config.yaml
image_size: 96
crop_scale_min: 0.5
norm: "layernorm"
activation: "gelu"
parallel_block: false
inner_norm: false
layers: 10
positions: "learned"
am_softmax_margin: 0.3
am_softmax_scale: 30
adaptive_grad_clip: 0.1
steps: 20600
batch_size: 64
lr_schedule: "cosine"
Rows from block 2 of a small image embedding model, named by matrix and row number. Rows with one number belong to one neuron. Each number is 128 + 24 x the weight over its row's rms, rounded and kept within 0 to 255. All counts start at 0. Numbers have three digits each.
After each neuron's rows are labels from the 100 images, of 14976, where the neuron reaches its highest value: "strongest on" is what is common among them; "peak at" is the part of the image that holds the peak. Only what is clearly more common there than usual is listed. The data: retinal OCT scans (Kermany 2017).
# fc1: MLP up (model.blocks.2.mlp.fc1.weight, 320x160), inputs 0-159
# fc2: MLP down (model.blocks.2.mlp.fc2.weight, 160x320, transposed), outputs 0-159

fc1.59:134109090108077150109127099120154154104151136101121122105145145154137128134139100138167128095105099145113088108121096110134093136131143135134156121119149133089162090160110164135110110064099112114096115135126139119154126130173153138123103108115126116124125125128117146117141119109137102130122146157103135134104131119152139151138123168141121166102105112120147118149109094142149129121130119185154146064125149139143216149112108166094142115115079150137128074086167153106128146161173105
fc2.59:136104155092112180093145144107087128109129139081138137112147114193180121136147115139175152107123125138120123115107135108157161150161149113119161117118143130138131116182116119135168140113159147140123129147131136144106136154108129104151061192174144126134111118103121161125086125188143151116157140126132124140130122141126104125122131112130160143116148080090095140115135138119114132133177111124135101132142128131123131105112147081178158151105170130143171140157096070126144142117139128
strongest on: finding: diabetic macular edema
peak at: middle left; top left

fc1.121:090139175107145102149158132182117069116114085155112125144091100142100119131115133117075139148129122072131158098121161128153134107124160147077145141098107175128111117143132139139152123132160138107122106135116142091132121126127086147109152120153126109098118138134112159121122068154114177151134159128146094134197103171124121131145133096118169118132138148142128166136084139139122139124146162096123152152121139109143114120153150101120119138173166093115103124105093111145132118093113117
fc2.121:102147119105144120107110147173111148139091167111121103135176095108105122165142093147113125152090126104103138117138129137122120133109107100087138117166083096145111153196114110106132130095128122138157136162116106124138123144099094081131158127144102139117093130085138124128171120140139143126145119160107129144096152151136154127137144118121127126134145148110142135121145161152102160104161102110136118111142144141159124147130080153136124130038180165115152135113162137164171099079134113
strongest on: finding: choroidal neovascularization
peak at: centre

fc1.244:154093101081106149074101100126146092112136108114125131087174113162159156159116113117140105133085078121138124126103124130124094087128145148138171103120141127105154118137116134139125104095140132083171097136143157149168161140137124128152104137119117123122134130120152159134143120129163133152145138111117114147126106136157116140161111172113157146143078128153130157151128111120109115108107071190195128105124144123136165171127106171109126117105137126118147118072123161089115105140148128
fc2.244:144113133103189142115164168167126078107164116167149127091126143129128126156148114132128151097126126103161105128157101146129090160139155119139171119122107132169115158121136185109144142202127129092132123173138140124131131108101103129130137143114164157128101122173145113134125096113167138105091143124111143073111151125105138134122113123110198132131113134121105147096126126104140161128113142113119084142124119142144094145143120149127131130116185149145173099128065130102113122112147109
strongest on: finding: choroidal neovascularization
peak at: middle right

fc1.32:133112139113129181131126118123145134113147108140127086128168140083116115129131165126094111124120133132162099168110123144155116103128136111154121085151137119099133084104166161151165160116079110097158140150145124101149161121128153118146138111094140174065153057139107134148137138128159142119128169141103144153172122096128145148130145146111100109142108139139133171145145081136148106103139109142145104105188140095149144134139074117123134131095154123140136115106136125097085087143113148
fc2.32:110120116140128203160121129113152120094120099134136159114137126093193133144115120125166140141132165159113142120110133169157150105130171116125124143132111129124103139117152116103117107116143154118147161086143141137110136112148110143130143116175123126155106131119156083140092122127119138113124120143149184143135182116138127133122127108110176122118146135156140107147125148143100133115135134136106125136128083132051106130128021116118123149116068116171084131105098112140120118152130131
strongest on: finding: choroidal neovascularization
peak at: centre

fc1.233:151134124120159098161128127121126101121101127106153150130107071124121129161114136122107125154112153105124183134139140158129113120128106146038141147096154134148122156097140102117103136166123147145135108112159136170150170095111128137162146148180124112157118154146174092147104124147142147143128108111115143124117092122116103113143103075173142085162127152130085107100101155115088141145123100119139121142118116131078102134156147129137082165149148147087109137162110117133152112105110157
fc2.233:157098122156127095108097131132150081133109056103136128162127140099150143147153126123087098167110160112110128109055136160131135112142181119081139142137121157171137108114133136123129121079143144151130081167116108119116135168151152113120130134120114121114120119128132148117140071121151128138093141084136145120129136120118170160126110167077179142145108110116115134117118148142149171127135130149142131117149152144115107154149175123108123130111133126109126134136060102108132080172125122
strongest on: finding: choroidal neovascularization
peak at: middle left

fc1.237:111164173110131124126133114149135121119122119134121126123136088126146131098082121099102120146109163105187125119130126139154102109102161170099124143088128114154118079147109159117114115124124121138100092106098167115169149098170128123138106100167094151097099126140094147105134096155147137136087135148135138122127133104157140124148118113141142101087183136091106164123080114154131147178122147184139134109151157125120158164137106138089091158119094117096130071114140105124144127143122100
fc2.237:137152162111108113111128129139138113145161110104119112118138098100146158148123123139150141110116116148128107095142127113146143122109139147107096128121126108120067131118102125130126095149141115110088102153120079085122102178109125119097110142134157135117127089138112119154116081182135147142090105078111134126150076107129148197058141142148119116156157129113194146145103120147142149116127126130126149099118162135142106129121074103144136138097146171126155130129118106106196087126113132
strongest on: finding: normal
peak at: middle right; middle left

fc1.193:142145123067093146115133103140140077083116092099125123130167091158136126128123117132148088141074098104131118127104095136124097079128153163131143118125137144122134093147108177137142129118139155080166088142128170129218169127157146143136114095113116136114113129176130149138150121133157145159158134138107105141154140158149096159170095118120147142128114107156123176107123126144105135116140133165168131112164132145105169154120130130096128125119118140127132103098115135107129104125153149
fc2.193:091110107129133135135094128133128084091166115151158104101101121127141148179148124187145152126172095109089131107137133139101135130120099080139161108111101160109112115135157115122167103109082144153135152150154099150119149088088141110101123168089109129120167132135191169099128144114147115136145140105115150146135119089113154099151126167114135138151111136110113133114135107133123101118117126145109067100112157148143102115097171098166112166129145130139154110123086137130111150109120093
strongest on: finding: choroidal neovascularization
peak at: centre

fc1.16:123147150093129113125142106132142111141122095124161146143132070128152140132064126100109105163093132100159148114125133161134106089095157177062119143106148122138119111144106158103103119130134109143125087109112167123154157100157130119135129096181109123128102139161138147124127072168151140119120142144124149115133154113141111117169106100139158087128125135129085164112100118180123147178138127133142124128168144119080145148149141147092091134130120143079114113106113107124166106106114107
fc2.16:169133106149123148126136113147150171112148121117084099125119106121107120151113126102117136145124112125140156119093151117170122140113143106104114134132136176139074099113146123108148109119137147158110130140145103035135112122137125156134136144117120137130153109142158120191117163131113149108123112115071147210158141088172110145092113147092084155121120117175085123123128106130100148109122119175134120099144128153121121077098104136146129109154130152132147132108130128124117147139123177
strongest on: finding: choroidal neovascularization
peak at: top left; top right

fc1.206:151120102109090106125166098109145070087074110121125117134128117125134115112129116091128098115101106122143110099113087148113143116126125158135187149121133164136130112131080162140126146138142112104121119145095164129165139090138109139117121094118093092146109166162134124155160114131111119131146087134115078125140145152125145106122091161109178148127114093140073146097151100130072147136136165124131169131151165177135115124129168102103131116141107151109123128130097159141153097106162134
fc2.206:111101135122133094161153124102131080096130126148127135112169154136111133106115184124149138073161129158172099120163132133146145116131137116132098140132128130129153145096118099125141113158126149117149103141119154152144147107184143152111155147052120112113136114135117124104173141112124153118121108127136109081143102153149083122075106146152121136121092123098162111147129145132156120131105137141150087158105097113209117131111136139131129132120108135117147124142070193130139132138164096
strongest on: finding: diabetic macular edema
peak at: middle right

fc1.10:155162123108121129125134088116154143127117104123142125157155108111161145094101137092102110136086132102173160135139107151120118100104139186092140136101133118154113112126111141134113137141151117120128112135091164147170177104174134140135102103136120130157103149187130138135127101138128118124124099123114115128142149114162113083155089131151166093114135105137055152085146109148119142156129161118106122126165159154064118140130122130089085135111121169074149117136111101122161098130137134
fc2.10:133124109134084125086126121113142159103134117138116102145146132124140102120138136134162165158156080114122148086137143109149142108141091129105136154128090146120089153117142142103142177100092116108093154112126116123146083111107116118150095081132173148122106133085134134127090148119131135148138139111121126129104154169088142118134173129079147147170142151098078110167130121136152179151173138110147128104125112152110173098106128128155133105086137184127175103151126079124139120141113120
strongest on: finding: diabetic macular edema
peak at: bottom right

fc1.269:139112103112105124140129108134188108163120114121140162130135127180155146128137110149159134123125080118109138128100160128117125109105159127149160123123153145084121140165091138107115061080144126117088102132116126100119123142138105112118129103130105090136107164106161179128131093133102113075148139115104117119119137166129087111129097126089189127126114118166142172149145096130139131098115127133134152139114152137132143133129161175109141120135140113108144133056111120131145130132209129
fc2.269:130112150137162147164135108155144146112146100152085143108105159137178149088112139145100136133125143140128095118122117116160116145125155113114080167133173163122088159138089117123145152135139148136112097177171142143121152114083120079128124127138141105091083132099142095091140154121095136114180125142155141136171150104151160112144090122121155141134159121133109091116117111184110185117164134098110150097149146140097099106121130114145159120096159145116158138130108104119131102124119101
strongest on: finding: choroidal neovascularization
peak at: centre; middle right

fc1.218:160097090118087117106163067113194124136137115146126134132151128145153127117109124142165073090102110130135129115119132157111116118113139120140140136128176140096132130147111152120127122099119130114158134144107113118170173105161144147144096100100131142145044166151145164124115112127167135099135119122112138116128170144155112102126098150119166129129116097159107123118121113158121207139099097134141131075125142135105140152132106109120127101135117141109103119080120123118153125173168135
fc2.218:103141111121124162125101137122170135097123143104164131155143104110166119155099120155135115123170139126103105082118124105136100131130105115143095150133090120147163130118133100134090108125147122089110111125178118152107124093107158146099063115153160113136144118109132122148112102145102175150129118096116142118144087117142121143122157113110187097149188107100132163142128107150154065118121123086122146133162110120103142161126095117107107131166147145145111078132124100101136112074100130
strongest on: finding: diabetic macular edema
peak at: centre

fc1.306:105121130118102119131125116125135078141103144146159121116134099092180139109110125091127102117120162146170117103155118151190115123102150125125150141136138149144169084166122138076099121143094090166122128128127135112144127060158118124115137125124093134111100105138112125089137091155144108106104121131149156096136159157146116109103153122115136105101133108120103137121076122160102137183103151153158199100140156116127123144114142115115112127156087127116120078124106099119141091145112096
fc2.306:179112155151133132106115127109096059079140088146132100123082128137089123104109115126090115118156179121128120081139093145130080136156105129150102121157127109132104123106124123106105122131164127167111113150107123146131139130127139138132130131106118109123144132111102065128137112123134115150094149165165102107097155118129137130122100131142124121140088130147151124150151108128150122106087131118133108111134145121190148140148154162129168071163142108101148177082060158137140134121133106
strongest on: finding: diabetic macular edema
peak at: centre

fc1.62:132142157075115131130126103131122086100116096109155107114152099099135108159117151103093099158105132108143119134125122167133111101150130136104152125118109136163119101100138143137139158173098167111186113140120140147200167106129151144152163140131158144118135120204101106111104119120196164186142132106108144131133109129130105144171134100171128109134114123149095168108143149138095114145144109145148112112160101124097101128145125118129117154120144145135137114152100125113115106079110135
fc2.62:157124174102083133125119118124131098134103132139131157123151131118190117107094153089162161130095114128088106119131167124131108121152113141144139184139145088135113107130133122113101154159114106095115117165154165153125134116129122136149100098152173111136149166134108130149095087120160113122116133132133108126166221106106149105112129133123166133123145144137114130083111125129126137124175136131150150140098098079091130137103140144143144120123127150106144176129063150115140121158128169
strongest on: finding: choroidal neovascularization
peak at: centre

fc1.180:116123176071103125088126114160120098106102118128154115126153081130145126140098144122108095123099128060141124101132152145163089107107152148106146137076142155144157074141111153114137127135107134089149084138106138087195144101152145131141124103114126141078114103155107141123118089160175138146123130129119141098180141147158112143164118132130137130110118099135118151109132136148103140149099104143157172072141143109129139140114124100104112132152154115113139096094106120097124120140115109
fc2.180:113111122168120147134144100107094100109122083097125107141142128127124100157135127123120119158150136116125109126110076145143160099180102164159090079109116151144106128114147134086155123149145153122149117176104151140117079108141144184081145128108142131104183157126116140122193122111115108152076101157148124136161175113127137129112158115127122127138114125154144118082127140160122123125119145107139138111140135106154111125135115169124087139151159139140095112160058167129109140136139147
strongest on: finding: diabetic macular edema
peak at: centre

fc1.259:134119117093136081076200080119167070113112094118143119111159149119103114116110126069092091121122122082150111083127140121116138114108131157131164181126154144133130125116124126143126125109111100119114113147128149134142147060128109148122123127104125149118101157142140144121139066144136132113131107145133135096158136131120165123114144167117172131111132116146115143140128079117099164117148156157152146128147172137158114157143138087123122108156135129105100143143095146168160093118156116
fc2.259:106142077119121106132121110109130080086137151133142119099135100154135116135124116152143139131153102165162112136153076133167120100157158159157087139124133112162142107124142109114130166111117111131119084129141154134151148074184151082145162128101111163097131127095139116100168098100148126091124098159152126103119142140098115122098125127171143157168120105122076137131143154158107147134125127122120076127117152109169129135126091156130103095117133128107111104134102147114133141123152057
strongest on: finding: choroidal neovascularization
peak at: centre

fc1.235:101160137095157143122130135132147105158103099167121138106130096133115139118117144088094121142128129113155135103118142114147109077108182123118103130129168129116134103157138133113135089084091059114078120118153149114107114142128123121117121122114117159077134106106125140099123131152157182115094147149134156117155102118141144158111162138097120131111133141145138139174091065114142125130111105171186156113140166082166166161157124114123132101135129071127124132117114135138113146135134094
fc2.235:142131134097121188121151111091099089123159149138125141144126135120116119102129131108087167092090105142135110110104079152088118119135139130124069121108112153129103123098139155098108090124131120101139145180123159081121086153087146164118116166142096152131143132115125172154176144107139123131190172096136155129130158120157130101124117113117131137136146132157135116122106111133112108113158157136159156145142098127132089108155133094108119138145144127126147129099079160133097094111168171
strongest on: finding: choroidal neovascularization
peak at: centre

fc1.117:119140126071171114117139103121179092147084086157162164124121109142123132140099124064078105162121143082156122125125133130141099089098132137109150140104174111153120117141122127097086098139097067138144131131146159111145120123155121120122115118147131149099126122146113153093137111178203160157151149143132125110146078122135119163113172127148151095118134140125122135160112099132103140127126127152189140131136117100143137135136140126129127120122114119095130129155100127124127143121164077
fc2.117:180112134136125141130152118106126162128112139122136111114115135193114137102143097127106132170156087125148125099129100125133115121130086091114129141126153119143094154131149102175144124130141152125118151173133112103115161123090104126092109118114156170157134134135136118090135147129151108127139101164112150168103172121157138111171116144116111083111141118114126104071120093115130129167163154089139142141110134082075078154141137070109112182112132094134118137168114101140107105128132109
strongest on: finding: choroidal neovascularization
peak at: centre

fc1.100:114117153106125129132149112144136113143120108143135122125123076112151146118082140088093097140095161119179126136145119178163102091097143172106121122117138129155133072146119171110105121125107085141128104129114171106159156090172127117126114098140092149080114109163100143100131081170170145105084137154131150115137131105159124127150119126140139109123153131119088175116084109155124129154124118168165143124171151123122152160129123120082115137125119127098125079116115113114145111133133096
fc2.100:122150146166152146104138141166168103082117119100115113124130164097159104166123139104164131126179107123146164068127135122108124124175184133099126153112139169121085096098133132110112160153068102092113135144129114080156116116117122107127116122116148119121167146119148119121107104132142135113136106096117171132154104124134125157093153142096147089158207121111135116163144127142142139153143114142110138092144126168135138139115141126153161104134137167154147112154142083137131120149147122
strongest on: finding: choroidal neovascularization
peak at: centre

fc1.172:169120113106126132120127064113164150111161134121134121109157132135163098112115150111121116154079149137133100137101108149148094101118130127139133110145157094110144110118150160137130127069081117122132141100153146106157173135163188166142107118131139129115106109140138134133120109119171140083112154176087158155106124074123123106142130151150130089151118119114120144142138100142172153129134102164143122075177127103099164153164099173130128147107096126132130112083156130135124121137125156
fc2.172:116084107129133142141135140090151127134083104074118115109177146166200135091114122116166114126097112131126148131160079099162151143154113147121123140129143093107130169157131120142138154169105106117107149133109107146147170117163149143118155136165127148146101147124189107144107154160128098125123119165140135137162101126134112114130105094135168160135187151099089111101134158145094124160138140114109114137118140157108146092127096158139124126082118120118149155142140087125132127115127093
strongest on: finding: choroidal neovascularization
peak at: centre

fc1.155:103147143123114109109149115160150119146118104137106153143136104146153142096100099101136123134098129111148125102129134134147112112094172149129112150094151122146137097161085167081099090094136097149101087131090155081138115113163122120116116081142101139106090120127110163087149088160123124141082147156143125111114147141148134118136109139116137123064153075124130150122090108142134153153132150158136170099143158141141169173120133135085120124132107112097132101091119117133162154143152081
fc2.155:137088104091121118113118141137092145132094124103129181107165115098143153179122132162100129095134084183117115115112157152128102153138165162096127109141125092149141139139122093130147167103127115129131128111137098126121146129117131129134138139102080142119113111084123116145124136131152175105142110100167165103141097125137097152071147114104089129149107129127087100134116141117100155148094136110128156114148114136175094119161084106172133142130127155136088116102158098081147132086096115
strongest on: finding: diabetic macular edema
peak at: centre

fc1.101:119130097110164127151116123140153092157111084137148173138121079144161145120092140076078119159124117105139173139123142131142096089073150135132143111111173110126121131129139124075112070107135072124106119137149141100108134125138135115146115113136094160112128108122146175113136121194142163092134142149113167100139113146137113127111141095097142114130162144135140145159082075127136134126115105118184135140122157104150133151139157125116097116152137090091128145132106144135114143156145117
fc2.101:123125100125123117156084116152145123160131123103110135136147100145125110132147136137131091125144145134116119104153155126138088132116124086103103150107065125167083169115088162101147110122133106112132133148091101126116111122087121126133054175110136149130099113096110097170158120165111121113124143127083150149106126131117136102117123165105102110114167099105126109100120146105124148145173159104151143138114133103178147099132127078131133168092137110116181119119135158136140069105131162
strongest on: finding: choroidal neovascularization; finding: diabetic macular edema
peak at: centre

fc1.273:105105146092110121102137088150154088132146118109133123086114124152137114155136117158156112110137118121109112098102140133161127114148128116140130132123128197121150124155093151129124138105067160093184133118125108130157108146132119166088130137122150131123099149139102129073097105118187159167146142106116130147152103168127098163131152125133114139157093122151144146167149163146106156111101120154157178075093081100135131132132120123126154105184139096146103092117113124135115134119146127
fc2.273:119127129130099136119118102128153112116140135137118127128144132109127108134141151159144095149099168153140167121137129127134096144133106112141099116140154135159208112118144139114130138151134099164115148150112151099154085143126133074120170148131140152162146133127118094113161128101115133117030136134114085099159120145093168136144168132124169140130159126147123136100133102194137138110154097199110114142135114113108111133156127133139069151145129136164088116118107130154116150108142140
strongest on: finding: choroidal neovascularization
peak at: middle right

fc1.189:115129140119129114122097134176125093108118103124112180097131128166160156168133097136142128131143092111128119098134149110154131070131141129141132108106125142097171134193087124098102106121134128113130101117104120150128113128137097148125114133128125158122104154108114136111099119130138184148145135106138087093127128168168117164091147138077145167121133137153151124169118132138112146138068136124142168081105137129157142137109158104130136094166127091125131114165110136118133169156165064
fc2.189:123126143109139142124141092135126073130124107071072137161149132130158108147150184098145117137106124124117141123124134134135127114119076123165116109135120138123155136163098112112103109146154137095149131133114143113159108115124108119127157176128073139123132120124120099132209129126157130115110143136136111144137147133126160096084100110070110146123137134129136166151155179144169165114162124135106125139124156122185155119146170088150118128113140123119129107145080203135145148125130117
strongest on: finding: diabetic macular edema
peak at: middle right

fc1.91:095139164084153113126112142149122055142098095143163169122103100145182160139116147094119136163141106108126149121134161145149118119099145124118136126112128140130154131154111114071105072120135109130124098142151123120135116094135087128116123131131105146094101128111121119096121115189141138127118142105153159068136124163154102138108149099091153119105112107148121136152126150134113133152074170129172176096116132099137134151120167113113120114156142095109125123151082130120152102160130095
fc2.91:143120119143150153106113129130140114039127043064079124142153112136144110149131097125144116152166106142100093099137116122125102100130095127118149150121150178164099116152131134090137126157164136103123142167093094126130106121104149122109093184134089128113139085113130102128147150085124087137124141108157136130138138106139124117126142129117121122122125113152155160149137166132116141124125151094129110144123130129173157112115128140102170144119165134124170140104083158123149149118157120
strongest on: finding: diabetic macular edema
peak at: centre

fc1.115:125123107108097118119126117119185101116161103124091127081122111185132125126150101162171135107119110132111123103103138121142144074129150134150127133147121183094135131183079167117136125102087136078125142103111122106138124150122133146102143112130116104138096183126130155114110081115145173104142134107086124158106115157130106143138139129111161122120113130161127151166152117155139145098104138161129181111109119140152142142141117127126160119155126103155106125072150128129147164131198120
fc2.115:140127111169110126114114099133171125141134161156122115117114119075156137146114188111135098139109111193108150061123121119133084117124083138129111133152102127126161127097158135123145171118147113085121127122136169103143145120129137116118166137134117083127134150095139129158168123083106153137091146132114088116132155118143141131120142151097165122142205118127072164124119156123125086096159085163152114130101121119089101135150147125136116104152105127117121126090117127135116109157138133
strongest on: finding: choroidal neovascularization
peak at: middle right

fc1.289:162103110102112123097183081125161087116094093147134133118160129107146133107113140089097067105114125094158114118130139170116119108099128136124146134131161138130144111122096135120133122118135104107149128173124130120140162092150100161136118110090120144127072134134159137129106086131146117107130105121112141091187167131153133109103117166105158131144118131176086113112115102141107177135098115117132132076139159133130124138136131069115083099134122134101111128108073109136156104164119134
fc2.289:116116135147082157121131113125156112081144165103141103116163123122113118130140140115118112097158075171138105130155092142149140143108121138139134137121135130121155157093129119067080102124129131157108115145088087140181106080102141130121082161098145139148098125078165149121097097094116133119124113112128122082128119107110139156105165141164179164122102141128104112154132171104124121129089153122146103089097151111156143100150103136129113119156148106126077107114117136100116136133110102
strongest on: finding: diabetic macular edema
peak at: centre

fc1.41:097137147055118129125147103128120053111094129124133117097137115109127124115120133080091111118123160126178110100138115141160118102120155140133139127137124174166126068129133163112101130147096114124130140134136143101179134100139113137106119130115085129104132121171105127097156106168162139154113124115144127133141098120125138137133138126161143125121120131110103193126127129150092125134149166187191184119148149125147139126102125103099137159115143131120139063136120120127123088109139099
fc2.41:148124149092082140151086140099112074172172156081121150134119128127116129153130144111116122155087139124128137139085163120115113148082107163136110130112144095133134126126141126132146148102148119135130097138125174134061131129173141181104131155149097139128163101138122138147123132134114151127147165126139104161144139134146135100156106092171126108141117120156149110137113138060138148130129105137137097131096082105127109134124181145110146152169129111105084099138078162132104148119142156
strongest on: finding: choroidal neovascularization; finding: diabetic macular edema
peak at: middle right

fc1.72:113112149077116124110149108136160099137123117132141114138127107118134154106097135103121099115105137114174120110173097150155116105098146151126142142127132152145136076161092166122089131134112095136115110127082161101169124102181110117119112090143092121115100122185094154102137083155150132132104124126140115114121135126153130111120115153139148105100135110109083160110127122169104133148117165150149158103159150154130142128102136139074127135132101150102128060122120107121156115130174065
fc2.72:111147120131118106129156144145131191122117100133113123140155125129166148180135115140161169149165102101133128148140117099148128168094120145109162130113082092111106158137135106116109159113097114111142142139139042103144109122096124114141111122149184182090138122124132155113053169104142092159150144131144108131132099132134120141094162139102108135138173120120128154148106135121126121146108135120146128111097181156114140133100118087148139119122123125135131138126175098126158133086141101
strongest on: finding: diabetic macular edema
peak at: top left

fc1.215:141116123110154127102124114125155105150126106151165155145137128127166127126082151086104091163113150115146167142115147152130105107084129137147125147145165094131134119126137132065095092115125070166101131148145133107128162100151160104154095119140082146117118099125163128140139110170158099082107139141093170120108164091145118109121121163128145097120123117139104142124138082131144148128117110144143122117186167100096128141136121139107070144114116139072121132119101097138128081145132129
fc2.215:105139118130135129103095114144122098160140111106153089163195124125132139174131105136131119105151148073134088161122127119135092121146131138109106125113137127141121121103167174136110107111135118068114124193107131126106171139099116137149099124075137132143102140126125122094145091106093121129156154104122112070131120111117152121098153125117146097142096109141089101116138118106126112099123152090177129094136145120145149112123140113138102181106163101130139118112065117094134092098141112
strongest on: finding: choroidal neovascularization; finding: diabetic macular edema
peak at: centre

fc1.69:091121125103099129150122125127182124130148107122137119122141135133124141145143110141153118104131104119128106093118086131146140116119164125156145111133132171090124086203126198117112121124089133113134117140108135077153106144140133107085152079124127099106130136154098146096141101138141113129125150119128112136121147122150136162112150125109174132069133111120136176155133105177146130118125155149137166120138129147118146101084120143080153138121085133135140094078133085092133096125169074
fc2.69:176153104102118094152157124143092089185159156113145113134143124144122126158147130120118104111115085121146114122122117133126158132116137121103148109124140123099110121176109096136121133130132149137092141165141140112052144119139107092104178148103128132090114115103100164132142124134117158146133138131120175129117075117113087123144153088140106158135105099103128114130089131150143189167181131142135118130149137189110139137132150114141101149115122112131136132136084067109129112080108126
strongest on: finding: diabetic macular edema
peak at: bottom left

fc1.207:101109132104141121106146122123152089144113110148125118115103134099119130094123152068080141133131167114170098097160148141179136117090162150156132131140125161149124102157118148099113127139110075142129132131118128066129118122136093109099125109144111132090130135151092152087131108195141132117121131122154116122159113114132158116113157169128173136093146133114089172156140074148118124119128151125132185132148154138150113120105145097106126151136138119113122126129114131143127104129139038
fc2.207:112126115124134066124085155111140125137148129129120160121180115086167132182141131144133101111154145085119118113134149126076083121132109129166135122144111129149184146100125105111161111146145112139134152105148161090127110124146131091140102114097098185118090086132125073159165138135119123139123166150131114120121090128136121113115119083078085124136141105138145122152142107112111125160145131118173139105133099137170146141125100141144129149079175108126120148119119174154143131117101143
strongest on: finding: choroidal neovascularization; finding: drusen
peak at: centre

fc1.261:104140164131122122149096147200107085143133131112124186094143093144186164150124128136134140173134136125131131115127165108165114107132136124102115103081129107134166126166105110078114097108113135138124089097138132153138133119140113129128122153146109166119090125098106118108110131141142154141109164106165145097127149164177104134124136098078110133135144142115141116157083160134121141156074127150159154078104123106138145163133147116130128096146123076117134119144129118117126168169113109
fc2.261:143099088132120151156135098069146087163115100112125137156165136147141131121129163133165125133120108136135131147158142165098141109121106087156123137133127148109163104136101115082119133162170119138159116119097155129144138146140112141123137159135086126129184126165139099142191144153124143125075144091133131156158150089128123107064133139122101134120149158118107151163140178121144156120147151103125152133144121114173147145135152127147111118104122135131152119130083155136179168151174112
strongest on: finding: diabetic macular edema
peak at: middle right

fc1.37:119161141103128119114170122164126118108117114143089107165125130142106128090108123086092118143075137125143107110102098141146118081105139182140128170130136123162119085135128173139148115104150111112102123120109179080150134149160134140129118077129102133069127106136114173147166096160119121132106161189133134144174135120129138118142088113132132107078159116124113176121084116146143132148150158132145158137168143143138162157142094136098108116119126136114106113100143157140128107111133115
fc2.37:130130097095128106153120143125165130115110153141099164139091116100081113134140122108094108129147142116130136104091112119132130108130125124098145126116121161091100129133106128121103117095126147141142158070121121126082159151132137192099129096089093108152142129098128146121155160122134123087151119110123161151123090111129118116162154130144055145111122115089132154147130124059161147131154125153134146133109077173169141135110122117144141128113105115132135118116160209150175120141114126
strongest on: finding: choroidal neovascularization
peak at: centre; top centre